Weights of a small contrastive image-text model.
Model: 4.49M parameters, 64-pixel images, encoder arch coatnet, encoder norm layernorm_no_bias, encoder activation swiglu, encoder patch size [4, 4], encoder depths [2, 4, 2], text encoder width 128, text encoder norm layernorm, text encoder activation gelu.
Training: 13500 steps, batches of 256.
Data: trained on photos with spoken descriptions (Open Images, Localized Narratives), 203450 training examples, 17.0 epochs.
Rows from block 2 of the text encoder of a small contrastive image-text model, named by matrix and row number. Rows with one number belong to one neuron. Each number is 128 + 32 x the weight over its row's rms, rounded and kept within 0 to 255. All counts start at 0. Numbers have three digits each. After the name is the row's rms in percent of the matrix's.
After each neuron's rows are labels from the 100 texts, of 14848, where the neuron reaches its highest value: "fires on" is the input token at the peak. Only what is clearly more common there than usual is listed. The data: photos with spoken descriptions (Open Images, Localized Narratives).
# fc1: MLP up (text_encoder.blocks.2.mlp.fc1.weight, 256x128), inputs 64-127
# fc2: MLP down (text_encoder.blocks.2.mlp.fc2.weight, 128x256, transposed), outputs 64-127

fc1.239 098:172152127166136111096142125111177112110099110139108066174131130139127150158135147113080141060139117070145143132137107121101188122084117176186103083180166112166125158172111124101136176148132129
fc2.239 095:137143108111150117155217136112133121189162109136071093104123180121080126141124161142136159113087156126122160160159107134136102160179164129144104204147104083109108123157090073094117126163179141
fires on: "the"; "color"; "brown"

fc1.132 087:085146135095143079075177161122091109100177135135109149124081099124191127152161132087123137086141077161083128133146164123097169139121165162165131114142185197109107096158102169161136164168093136
fc2.132 109:119151101103107110135108124061183148121119166093064128070144156087160149156111111122138136161134114106203107125138145138098117148086131130199137085161086104091127132141169159135149082107130174
fires on: "table"; "cup"; "."

fc1.90 106:129140180162153138119139103099111075099113124096139156153095115104093169110148105138082106135155165138119149171110111189112066209125140166173218184154103158151152103120149072148100117166066139
fc2.90 098:150174079149116109121125149108167183077151123111136161078150137151142078112165162111118150128104128116120165157085133137043119102126139157152164171087121126114185112072106217140138072120081146
fires on: "table"; "plate"; "wooden"; "wall"

fc1.128 095:085124138143138088178112098116099130118170116171148113159086081136110123117179076130131136148138128109125152169156109119182121116107155110066070138175162093095103168119118141090090154146106189
fc2.128 096:155160127116146090136118103106158148215127139162155130102124131151092120138073095133082152130137082159150108105104173071139105101166175119176080125083144170155202143142179109096179118110142138
fires on: "are"; "bottle"; "on"

fc1.133 105:097132131091122115121078103080098176096104151141160168126121100123189145133150142095229164075080136144157108130156111111097142171114154115079124159149068121155108134143165059206161155092152108
fc2.133 103:131192145136095053123162164129137127108152153134184082150115168093106115104103089136120176074114160099139076150129107144091120184164128045141110096125141150085146117096134151149073152142172138
fires on: "is"; "are"; "can"

fc1.246 103:193109148186110134132173091121167114155111104107208110161133089143088124131113103158136159111130145162167147118135144125190097142144114129089157126148129110167115153167155117109150080138170132
fc2.246 095:159143105127112155167140081112130122142132167114168169104153135130123137095123108173084148076126162112159148112048109142133059116077122135141088086101079135157121166082162074112119160134191094
fires on: "plants"; "posters"; "leaves"

fc1.60 104:148144092131089147153167151161161124072122126163101145145132138127162181105135130123130125131171083171130136123138139149203161117094072157147085129139157151049112095147159058119147100190093214
fc2.60 106:079174086112108077144104150090121100160158154117093081121119125189073100150055132178137106151074096169134136142130114175155103114115122159138133122150106140103154094183164176086202127140104129
fires on: "on"; "light"

fc1.56 098:137199146143136084175125127138100178144116142084169167113124136145098122141190099150088130129106145153134175134118138148141092119107117120128116147138105134117118108154154109112220242136148103
fc2.56 107:116119155202097146132100068173174139132076119107106126129077149170156143109073090157129146104118096136183142090144055179110063107142083149118121161114111133193110108144096096179089066120157133
fires on: "<end>"; "."; "on"

fc1.101 093:217132082170119124110104091168136129195118121162126144150104143092162148117116161202106093073106115107134068133134119212135125096131068113134153181147157068148098078090132129102122148112096114
fc2.101 110:093117085072149126089190192118141156124145138053093139162128156144118071092103121104148103148134143070109180149155158036117175173154107140130169143125119153121170159093162164145143120111131146
fires on: "."; "lights"; "ceiling"; "of"

fc1.194 111:078150120197120140139170084076168167113085110131131116104121073074107114145153112172097165085074106166101144124170133203157118101141183128154133125128087071137048130141143188116146133107130121
fc2.194 108:120139171116105100113170118084136108098098144083141116146142122067109161053093134148108182115086117105128224088132141089183128103100156131120096143165073092175166142116133127143127177126087132
fires on: "yellow"

fc1.251 088:161107128161160146147114140129098141117169142168062205089103164169130103116124091108113143087105155125121141152122103188113127171155121019114208090148189157135160139180086095102136149088118100
fc2.251 086:195134068161153149105144111184075108189158115123119084103137139136113066078097113155120165144101181151194104109151142190126134147096139128110117135117100115167097144120106056104133122116036124
fires on: "there"; "and"; "house"; "bottom"

fc1.57 101:133157140150129144123121053069179086175121157137132106119064166146118101104148136112094200115149100139117112119088079112158132138107142114156150147137155128132132080144130126086164165182102095
fc2.57 105:148106093122129158106131102107109127134165138156112102103107115086098113144121090155083157091134148116060148126171114123129083127119137134177088108093158097195161115183100094069182114132158127
fires on: "the"; "on"; "is"; "color"

fc1.195 096:118081132143125122171192101190122150120113095108103145120180107146096143091065146092168146118119100143147191098159132184215165142134124175145093133142173120121143087160155140135097108148136097
fc2.195 098:139183180126078134139123140103141106113164182179120099135130098093077165118143183113121144154126126069147186081218121177142101126192104131165117165079135110128182110119163139169109144039084093
fires on: "."; "image"; "bus"; "vehicles"

fc1.82 093:165106103174100115175208101144118128128130081169063148102087092109070135115137112173076114166065129139140062157162110100137161165118150103119159122178087125132114116080048138126099133160071152
fc2.82 100:055169133155096176138102083118125133082169105120169061157133143111091190057146170113128181145151125100169110103134141153138092118091152093160121153100122077149118117127134128104089119158071109
fires on: "food"; "noodles"

fc1.99 092:187019145166139107189106115168116152166099169105166152150071160110123153121129139183082145068073112142125138141107155131099137176125092158082115091121126159094181135164111160118141085088107106
fc2.99 084:097095169108160105078152129101106162102091197095089124086104154143149155128117120167097116141096148128143038150114146113125131118160137135154108170137163103039139131113106102145131148120162106
fires on: ","; "image"; "dark"

fc1.243 107:067141196153160151129131066115087131162163173140065091146138153093122132162114161163066184075108118142145104145156108130134154148148129073108156142092157099144064120114108092161092143113104095
fc2.243 095:119112128115081122082132087166169129123155150122189125147108132155155145114122130174149056088217129136123165122162073141110158131111159176176095106082169106172159131140130139075137152112097115
fires on: "."; "there"; "sky"; "top"

fc1.229 104:132137191146146106149119080054155163148109138097152108169169134058141124105083100166139160103094129163141144156166143143061133160081134122159146128137178147148155046133099100088175147054111123
fc2.229 093:141114084140148145069126175089135095120174133179111120098133189159158139189174159135093099082104117118120089103117172161121166115182089137132180159133104167116148142148147098120153101178119110
fires on: ","; "and"; "."; "house"

fc1.76 090:076116162187130122120098062135094145125112132142164141126136113118097057151122095093135114132153132120120086170122148096094105085128094169147092125140146131087125187168122087153159059173145056
fc2.76 107:097110112114161138102142164156112114121125158140138158105169079159089134140160099158105104150131091206128159172104097172061097196184139156104120061154133158166131118123141093108175107111055099
fires on: "green"; "plants"

fc1.255 100:141121156110141073171151165120107177132067145140158147124136114137128127110161121114084119128103130159174123172128147193138150107103107181088170104117144127208104110089162066179124140091144154
fc2.255 101:152130144143067186102148099151144184084103196118127099115144085110119153124175133126159140152085083133115165075134094107111130111140150116127129152136088145100089146128090142081080152133131123
fires on: "on"; "this"

fc1.87 112:132111108141113094196164077167114115208109107131096097140111142135185167102118116114152135137125087191100136142119144172135093107153127157170087117159130143125082115181110122132106169151092139
fc2.87 109:104118173193068091148150125108172120101150133155095094038113141117117130121142107114131127088115072162132158112154080133106148072184110123099134079129133146163116111220121115119099130137134176
fires on: "black"; "wheel"; "on"

fc1.234 100:159127123127135143117134113134194182105115146147134155092095130158110115122094060170098190136102111143100107176136114141143119095127166074135105121178082159098166129076175171146129109114146112
fc2.234 100:143127149156141129154124127154110111123079112166120147089172159178136132091159178138166141082104114182139103083135167069173128099148175126075049166111143089140111117152123081137105106144154111
fires on: "dark"; "can"

fc1.247 091:154111149169090139138155129125182072123114144113212117162100149180122104094079140161106152137138143124124110171151108119178127116150118128098114104128106136160145171105122160115048085145112083
fc2.247 100:138072146132152179070132158144153145071091169106105136103114103098146160142164151155122145155061173100065110117080122125116094135183117160077122173149161125080158128078124159159188139170156087
fires on: "dark"; "black"

fc1.109 090:137150134135109095120145149137126112105131036118102121102111173134103203156189088092094108093133102101081102082109116150174125115095153127161118128162123085123068093132102174163114068132102107
fc2.109 105:130149136136128062050102061105094113138169125105129142129142127141166106158145153145158089100134128126147112161116151164125121065117111141139172097165209114179118145132166139108095082136125143
fires on: "surface"

fc1.40 108:106123123173142152115096133103094127142128104141157108114113173118113108143092162146117201077201151156136132170170152077150133132141123157112117116095139089072111146101105114122109072196151100
fc2.40 103:130120142132087186127148121132147133154117103188106098133087121159098152083154113174192125169137155153098145142072197138132109140137135138129124171087047127093061172131144127105125124141143171
fires on: "the"; "can"; "there"; "<end>"

fc1.148 102:110138116189131094117193080151093147179129088186181061166159118118096080102139127139132118068131211139116113181226176121165108079094141142137172139104132113124077143143123163127137131082097196
fc2.148 095:166141148123134172101142060100140126136158125130178108136137089144136115057120222186102103082192103094145123105177176082147136131188148135066148145139079113092145112061199135166158098089134165
fires on: "grass"; "yellow"

fc1.108 101:144134117104056097182127118132129161133141107030144180144107174160161163129081077123097134086142146129115096145190146146159107108149158094090167161114110126225150161143191146090119150120096105
fc2.108 110:144070162147209154126105125156149127126142137158117067027092097077074164105155132141128155181147107141087119108102112108161170104190104108090133180180139190109148159206106116118108129155120146
fires on: "black"

fc1.175 110:117138174083126181146140104172072116141112128176160126168105117123144143120111128148145106112124138099127070121143141135060150143088141120136163097167028168133071126148145095124160186164039110
fc2.175 096:111122178139147078099141085075087124143108154150113110147089105091174139072159136170159131117092115161153194194167135113102120112107150125123098105120189161075161127085190169155164126119145218
fires on: "yellow"; "<end>"

fc1.131 103:113132151220125123122107073190123132145159103138130050138159091171084087105077086142086165158144085153162207085144106069095101165185120139082181082115161165157136134068131097128134100126095035
fc2.131 084:107116163041150080204102151099148145136107102100152140131075142094160146160112171110191074116158131112093071197093104168105156143174163106146116152144137166128098091107149140097108063159079130
fires on: "of"; "green"

fc1.122 101:078188115080107091158118134131096145125122130120113111160141219197094094105106084144113176130148135164143102147111117096198112162141123151137204170144168105133161103108119113158141101180121134
fc2.122 103:099093149135118099152141158174122076091184173190071137135116111119113131098124111117149117168146152155131113148087093129141122154139123157174149086116136149052104102153138136162100077135076068
fires on: "there"; "and"; "grey"

fc1.200 105:110117125185130109170139147153088187161143141140117150113106117152101166150099105145167099112161132175075094136156110156073040133124165160163155102108091131082095125166129159121158164083101127
fc2.200 097:038105101105089149133099196152136091162077148131113111133147022133126095134179093110165121133144113158143126115092145157157094144140092217093133121104118153147091182077102114158146146109105164
fires on: "people"; "crowd"; "of"

fc1.37 097:146146110143137081075070165127180112138134080146120187111094140138122121100146200144126120112160086163097147023138179139100124126129152126125143152101112171051145139137134101116126145086124122
fc2.37 114:175165087100186072151126167118164143111112187190134136122104133157153120185134146120128169116101146092132064123173131070147150129133099162074077155139082099041154147069142151166087152097120102
fires on: "dark"; "sun"

fc1.218 095:126088119153106128140112157090101079140114152168089134090138043149126152136123098120143146169208135136146124127117172099094097179116107128093165100145114086114093091119200143180102188112121125
fc2.218 100:084094205150116098093117122134154124111145152051087175116182168151221083133138142112110133172221086158131121123145086162136105102094086115176108121150114131077098155152084163128104138142152183
fires on: "people"; "crowd"

fc1.184 096:122120128200143141073200069191138075171057115144147168128079137073095109144134102161135065076164155103151096163150047174128094137111145123175162132181141136126094096111152137147134112150142186
fc2.184 106:140104101104119194144154071128056122116121087083112130125101144078110139160112170170123124114154151144197146072133142093085109130123120174173135137126096132104209145135101085125120089134175097
fires on: "board"; "."; "wall"; "and"

fc1.141 080:153096133194150164136089134122139098134156105101174168093104075125152128152176151092160111104177094166078159114177183140140192126114111181118088136136167078121155160156107173164153148180113157
fc2.141 106:133148134124137160110129113150092154115156139090174132080131063177148150158091142115202110105145156128109117148056158188143133120169097094142068086143140146147129143153201079082129112077135101
fires on: "grass"; "leaves"; "<end>"

fc1.187 101:123125082089143132109100150050114101075109119135206184140156070111128070143137149159140118143178116158094112091133131138128163176097142143130115186125181133107098121145109121126133166114100100
fc2.187 114:125165083130149163101094149129127089104133094161106078107176136088140125159171169169119083196144113064154111062160172148121132105114133100170110104101157177096110098057130124107165113132133125
fires on: "are"; "is"; "see"

fc1.64 095:139161117159123136199191077136101145156087139118186109152090115099140138142111110123094146103076192121097136177180121137036125139091151123160145150218126142094119098141125149163148156201098134
fc2.64 089:114191108135191122160087139050138140099147167102182143120173058164101172075115178149114116097133108137118165058169106114122126135108153143120154115115152144141159105106145169087050132107123177
fires on: "wall"; "yellow"; "house"; "building"

fc1.150 102:118141089142118099209138124106127110111118112138132138130115098183209132120126115085138134096183100133155187148118184122103157183127139145133155093136188111151099144140157116146109155149040110
fc2.150 100:119074159170115126097125158058152152084116152131088100185148114117165194109171065050153077103101125126129162159135167116093091139126098126138126194060108099101141154127106144182121109204130156
fires on: "surface"; "water"

fc1.248 102:130135106163133135114093085127149221078106080166098150093165111160089109116120154089123153152101133190164105140146109140181149102166155104109082203106144146104168094089133135140133098108078118
fc2.248 101:147181143062110102202151109147143229116092110130127112175151165136146117110139142141120132112154115152141143129087117178107087158157093058166134128162103143109084129150113111108170175158144107
fires on: "sky"; "ice"; "."

fc1.70 096:092128135139113144125099085104179085099141177157144113127167118202089110119148116112151142099100113131142131162107141162127110100118056168180095084173139087095112111150145143133162115124117160
fc2.70 107:127156127190180121157132135149129139133111137112110123115110141122100076094185118116132145127139143114177057137068113121122145089140109167118168131170156129134156153160174098136098122146111171
fires on: "on"; "black"

fc1.162 098:089100095155123122157116143150152083178082090097112147134091113102162174120102118176142130127119106158139071208188169136089207157131117106114103190105114176140143051178107109106142160164135121
fc2.162 112:138149094121103083158136173059156104141126147180131165129212184140126155076134214109127135106090173183152157132075140153103104137142136124141138123101114137104167118132150186134086127162125116
fires on: "plants"; "in"; "."; "on"

fc1.24 107:144092120189139170072085111129106119097152133123140073082138142140110162152115085088067124139085110202184107125173119148140130102144179159174121069137163147155143127114056223126150092121092168
fc2.24 103:142124156118206124110102145175135171138099122136156126091125107103113123176143102124123115125144071142094175076129134166122162117134078121105072192126092093130077109135050170176152144112117126
fires on: ","; "person"

fc1.16 110:078142144136191146091055100082158046141146143134162091146135130135106092193134127163078123103169088176116171164133145094104084116167109195108126126102149112083113131113161108150149092135138112
fc2.16 084:111102131153104123165162123121137183082147187087133093111104117123130155066103124158130198186177089160075142116128076171130070093162120111100104147126068033163163112098082174105132122121066146
fires on: "board"; "are"; "is"

fc1.61 097:127139156153167136139128118114160171161118140110127137063140138139141138169138122122163074154096086174174117127120092128162151198170127216125117075116112128185080093162145170113145125129105113
fc2.61 103:179156155067120175153113148121117109189055173158135174074132066137156154119090107101087116154108170063095124113130119129167150153164100121112145105144128177078114118083092137127105077162123112
fires on: "of"; "image"; "picture"

fc1.29 107:136133147158099139056128133126145125095128173157110116127103151124181139057102140167150181105215087109090136153120177144111120149184060128131170128108129180155099176159139082064135200082152103
fc2.29 094:103141111133175128098135159148146148097085096140153121151088173134126084164181136154144160112114135139132126145122109140129145140102149151146154130098156125112160073111191161149078106084033115
fires on: "windows"; "building"

fc1.59 107:045152171133079102162087094162114126067100113153110090169144066079159127129110165124119154077108113161113165105162138120103142164130099140142133122186203089059148187099162093082121119107087133
fc2.59 102:125153131166057194103093131117161141135106128156168180146163133101162114112058109153124110094150098157149122133176159159097138115182116119140135094006081136159180089153106092138141146125109147
fires on: "the"; "track"; "and"; "on"

fc1.164 096:112103084099169085090156119158159127115137142216152082191233128112129170094130123132100193161150111133111097141112094125163114171130162114112045085153127140127105110142121120083172128102104109
fc2.164 082:160138084148108113128084187080183130134117143161150086152111158113096132121167121182109117121129112130145133098032136137164076130111190082171180100086175147082127139128106123173072131175097096
fires on: "yellow"; "football"; "and"; "ball"

fc1.41 099:140162101123169098114091113139126140114120100108135125087160138097128158112108197082122121092123130160095095098153135115103115085103147144136108109061118117097082074139103068132104147117130152
fc2.41 100:122128133150125170181140109095110125179143172103164120145141100108127066128187146141105133146121133094168094158142205086113149131139096106116125095173074178203082121098058160125150127104149147
fires on: "grass"; "playing"; "and"; "of"

fc1.167 099:205107159158121059154115170145173108113152114167091103179154074145132150151149161076108105150163114087148111161137177094140158138104106174166095162118113115155148129138098119069176112096096118
fc2.167 117:151109159090143145129094132172125122090132158167131103176106175123145086178141133133078190149138173072094151104140113144072154116159143123124118117116110128081089091123157125077159139159080155
fires on: "<end>"; "on"; "."

fc1.182 102:153092117167103149166129117110170106102127193100192074133138103165147104153123114109136091097087158147128171155174110133103158134148168128101118142194146117154132088125091129077146200158113093
fc2.182 077:123150160128139076112180189093179158153136093128129102087106178126154111159103108144133121131087180191073146112095129127118107112108175194136156141063129180136067174147103136122107122128170189
fires on: "man"; "on"

fc1.180 109:129133121153140126108118088168164130121099103157144155110062022108130146165096089152141111101129151102108086089150195100122153093138133180117172132146137140164143110073084156117128163069109178
fc2.180 114:149083138151181143122136162088109154101155152093119158105142126145131127158161088100105073097094097145136054142133189041147103134119133132108097138099155160107174193117115079155122142141102130
fires on: "dark"; "arch"

fc1.88 086:135175127115114159155067111111115129104132103123139137138087115095199145161079116126128141142143141131103148089166138096133155145065083156080144116111184124154186067152135123135135149144089132
fc2.88 097:117088100084117083164129119176068159144121089098068134101169087147173127131092101126155156206041106174162178093064095102114168134121131141131087158094112137142122129154167131071103149106135119
fires on: "sky"; "white"; "."; "helicopter"

fc1.220 090:089149104160175134097153118076126108106121125062171144128157132146194121143148145062093156092161134109141155173112119144092116114099138111146141086154151154096172148154114130108136113085143132
fc2.220 083:083131171126122151083146151075113136124140046174107170122145084134213065167104136114175188170164145148151161077067123100087161147132153123148158164121127121107169173096143174093105096101152124
fires on: "grass"

fc1.103 096:117115103160127089102171108124138111130133086150139138150075114095142217203116124116138146113160111141118145128124144162172104069113124199123135109204174132118105168123076127122122138170131190
fc2.103 108:103089127130120167127127132149135080096118060114110170166182160128130193138174141126143126103119119165124128071126099093098107096110164200095118190122125151175050099144097073140115126127157122
fires on: "board"; "boards"; "pillars"

fc1.196 101:169160104157089080100130139129181123075172175116159104134163181136136116129147072127162185098152144144111146150165159118100141174101148070127126142153127139173136098100176168092105139152123114
fc2.196 124:153095155150110136115034094149060120123073087138054087157087099189134067089104139135141096128117087125110120129175142114151070120167161138141115105141165104131106098142151063121117126099180127
fires on: ","; "blurred"; "are"

fc1.135 102:176083119190109082177110150119109131159120097074135111074137132144134124142127164123072134071176072119127114152129181130128075098115129112131102138171088060109109093144106086181143159155122089
fc2.135 121:105129114159188100127194105155135185131151139073079088077102173115079141191179133109093076098153128138123117096122105136104147147115097129179133118100111131153129154042097124078127101155148140
fires on: "people"; ","; "<end>"

fc1.71 115:094101196150113156117120127075197121138155109147102089124120147189151152143092129094130114110134138156097136132148146087160123199131176151092136145150119168125151168124118075176063073118152100
fc2.71 113:164126107102141072091123059133104131118097118176095099170164120132123152113180135087156181125128122148096152071108161095181102093142194222079111130162103130101073103153161085130143116101161166
fires on: "black"; "fire"

fc1.48 107:151109175129167106153122150084105121032146113122164099143135135155186162066149115082153144086175055112091161157176164159183110155124133115086130092124125172119116120131092168174087137125105123
fc2.48 100:133137074161106145088131134153130139118135099149114124079141114126150150085084158112113145154131139173173112125079171120161087120163208184122100179074124134176180131135187142171122121132140131
fires on: "windows"; "window"

fc1.203 099:120101158102108142068214090079146139163090110118180119152157110115170136207128121091131142081085165129086104123107096148137155108132172122142080142063152151169048110121113085136097143140074137
fc2.203 091:069143169108166131121091160113135141182090108140135093162121161124069128092150124133138161101121092039038172122133125109126124186110120121175139153148130100129098136129149132137087089179110121
fires on: "."; "<end>"; "yellow"

fc1.10 085:129123120134119084112113188057183102206121133181166144117114126131098110126117109164091137135199162155089100127156120116102116153080063103165110112103219112118125119120123108095150189128133104
fc2.10 090:081109128095132145081116204110065068183113127089078193132142137131127170141150110162098143184149110113129131093166115106106083133046102171130134106128121191188093139110124127085148124187138104
fires on: "people"; "persons"

fc1.46 112:156131168124100139128110056095119131149170143168202105109113126114172117155175078037127116186139115138196159102156140124150117079111113153086143139159169156169114116176073166124131137136078152
fc2.46 099:174131178108127173158165119076144137140113172107119127151112157087145191123146137163169140121115145132125158143094102152120134180208103139133098141097123088102086095106166088152122080069150141
fires on: ","; "buildings"; "sky"

fc1.119 097:074131128180081133122140116095195061189130142190131155042104165091213144164149146112090126100153111099161148088180122141132101109119114109117105085096144154144101142145107134114144088149106112
fc2.119 103:154091148135167087126123155115077186166110149122100113121123057101166154118135133178137143125067080138128123090117075158127128158104121121109168126084136076099095148062117104117133155149145092
fires on: "people"; "grass"; "mud"

fc1.227 093:087143037153159139131163118135096184093120092161140081104094159129105097150110129126107130143158102162136148100154152116094134148125079245157136174131124166121138098152101107115091097160128128
fc2.227 082:096112133111163193149134091132097211176139116128100114122131149116111097160142177133123110099188168104127084130131146130067091093170116110070101158143134125072073072122151126141187118090092159
fires on: "grass"; "grassland"

fc1.169 103:080084131094137080075145152097121110137163185080179162147189142079139126111145118085124185191168119099138160192202098125116127190141155125046130160137142117152108116149146099123130145138157102
fc2.169 102:147095103151117151151151156178183119115153098176089127152125138094120136144139135097105158102144190044140139177108137150112141072121193142105117092131118112115118114148150123165168098152137164
fires on: "is"; "are"

fc1.36 111:147129135115100059106140141118132098133117116140136122110092090106159157090098165122132184134178114124095109172108127100167049197121198131119129142072065109138095108130163024142106113140106153
fc2.36 071:114094132130109175086207164102101098112119142129129137158088173089086154144123100090115138161129139080165123151133168109064072103119162155176138102076173125079156129153127099136167168145079155
fires on: "is"; "it"

fc1.55 108:114096112084098163128131055133096121130073101139130204166106059085129118114118092095133160196191140168158093136163125093153073179164095160114129069059125113127154143068118071116116119154152150
fc2.55 105:203082167084110156199058097156087145119117126164118144082094120150111125144132177130118123164161122090120163135172109133094170120102190118121158175101086157169107154100092143220127110130071151
fires on: "board"; "boards"

fc1.153 098:199163104140172102129100142151127100098198147112148134089133107131140140138158119183118159123142048092088145115120172116149102111138158096140112158064194138099142115132141110133112148115131149
fc2.153 095:118164125139129151074090138117130110119163146149095136173138130090061105102185099129108157097167103180152089101132159148113109104169087181190131060131108146091088124134085136170100138136145142
fires on: "collage"

fc1.68 091:138111126169152074115118147132149194132165118144193103113133127130137180130103131139098145146135080136096168185115152168130068138108062151183181082150114145100130122121142115139105079162096142
fc2.68 104:097108179114153080105181158154114164149125135112140173115111146134145143100144123071152125106083148075131180154121163111103154127182132111130114092148153165107133102061181077106208171131140122
fires on: "windows"; "white"

fc1.136 102:157132114203174101085140109114137107133088113077163186163159081100098187179088126121145138136087113135096122141135156166161123158113090117136131102142153124143174093167128116149166116107067151
fc2.136 114:210113173070126149170139078145081162155078128111127181152128196125119153098140148131111117129116088111187128156119189103127092110093105048115088119162136176165090172068119159122176122114109141
fires on: "wall"; ","; "and"; "with"

fc1.188 092:118146166147187123135124091110149082105111165139142102107121141134188147155129137144162100144079123137171078129147134101112190156085107117135133069085151147106091148183156143152130104081089126
fc2.188 112:132208139154091144073131179169102111132160147149148137089176113042100108143173069113118111061093079105145094123152088138125110112126124086107176071123142114083108124137082112144124193097146115
fires on: "of"; "."; "painting"

fc1.174 103:179115130127159197158071121087149129153154115083099060108136081143113155076099101145156114166166133122110086159177092144089154190094158156144027134138086160194121159112175102088114136151107067
fc2.174 099:085136094136078156122080103179211214131145126158165085126147077085060070125098139121166126137141087099111142131148118115109117117139131117113159152139117102128136115141114135179137113125173159
fires on: "black"; "."; "green"; "plants"

fc1.198 113:122196102126089098193150112087096099060132166132191147098149157122126109190193126108149115151176148128105059151124145143139156106147133153167112123123080156125130160129157177145128135093103094
fc2.198 065:119137116107111098105112116164084157132124156129040115174098114193147158189139123122117114167119053122113115103152160167134188179144167118121103174115184138163084118143144189150145123181137145
fires on: "man"; "chair"

fc1.33 115:159095127162199126125187158089135131118145070106203109187165130108168126132079120122142101104134156121070080122123178138136120091116163065080060098123110140120170138131142125084120175151133101
fc2.33 114:144109117088108100096178119123135092116162054142139139144173117138098099125117117146160103156113166202124161129064143158144113124179196179097145113125089149123120139172090167181102135138105028
fires on: "dark"; "building"; "are"; "grass"

fc1.168 091:099120154097147106161125096133111131142154194104124139134094144134084093171194123109092127108167164164149093172067121127148099154100143112168169116168193113134132170125162110101060082118118064
fc2.168 102:116125145171127118087156106182117126147111180080098182139076099127129134087120165148143121149048105184114158150097126112167173099172162135134139141100175142061048117125115149171174144167053111
fires on: "surface"; "is"

fc1.42 094:150163129140081136117126133159065081147194109135147191130115125127131158097143122171093117086171137131153111135102138135137176159134097103093145079100146131124109131176163153125145123114124086
fc2.42 083:132130137110163206063093186178134137162127147203119147113083119152166121171175096076131068174163120123150111143154108126102114095122133099154150067117119141098089084078134116131112134109118170
fires on: "of"; "painting"; "paper"; "red"

fc1.13 103:142127157171083136095171107131133134067164213127170156161126132109146139132092133163064125087172146088129145162171138127094184085059116133140153109160137095170122162187172134117146139150097106
fc2.13 101:112153121148151146121138142162129169067153166098173161175095135159147159161122136108079098164081115088132134151170075156144164122155091106153138108151173134126190184116145142135079171119140156
fires on: "green"; "on"

fc1.179 102:195189043155127154176117173108111139120184076122120095144108121085105126180089133189093213159120134124164127139161092159154078121104107133135105153170144186116108130195152069108153141129105104
fc2.179 104:053153077137114113147084127144092149153121103120126126132179103111160114096143075137118150153117168156103135144137107132094152113125092099094143150064150098112109125225206115088158158104174136
fires on: "sky"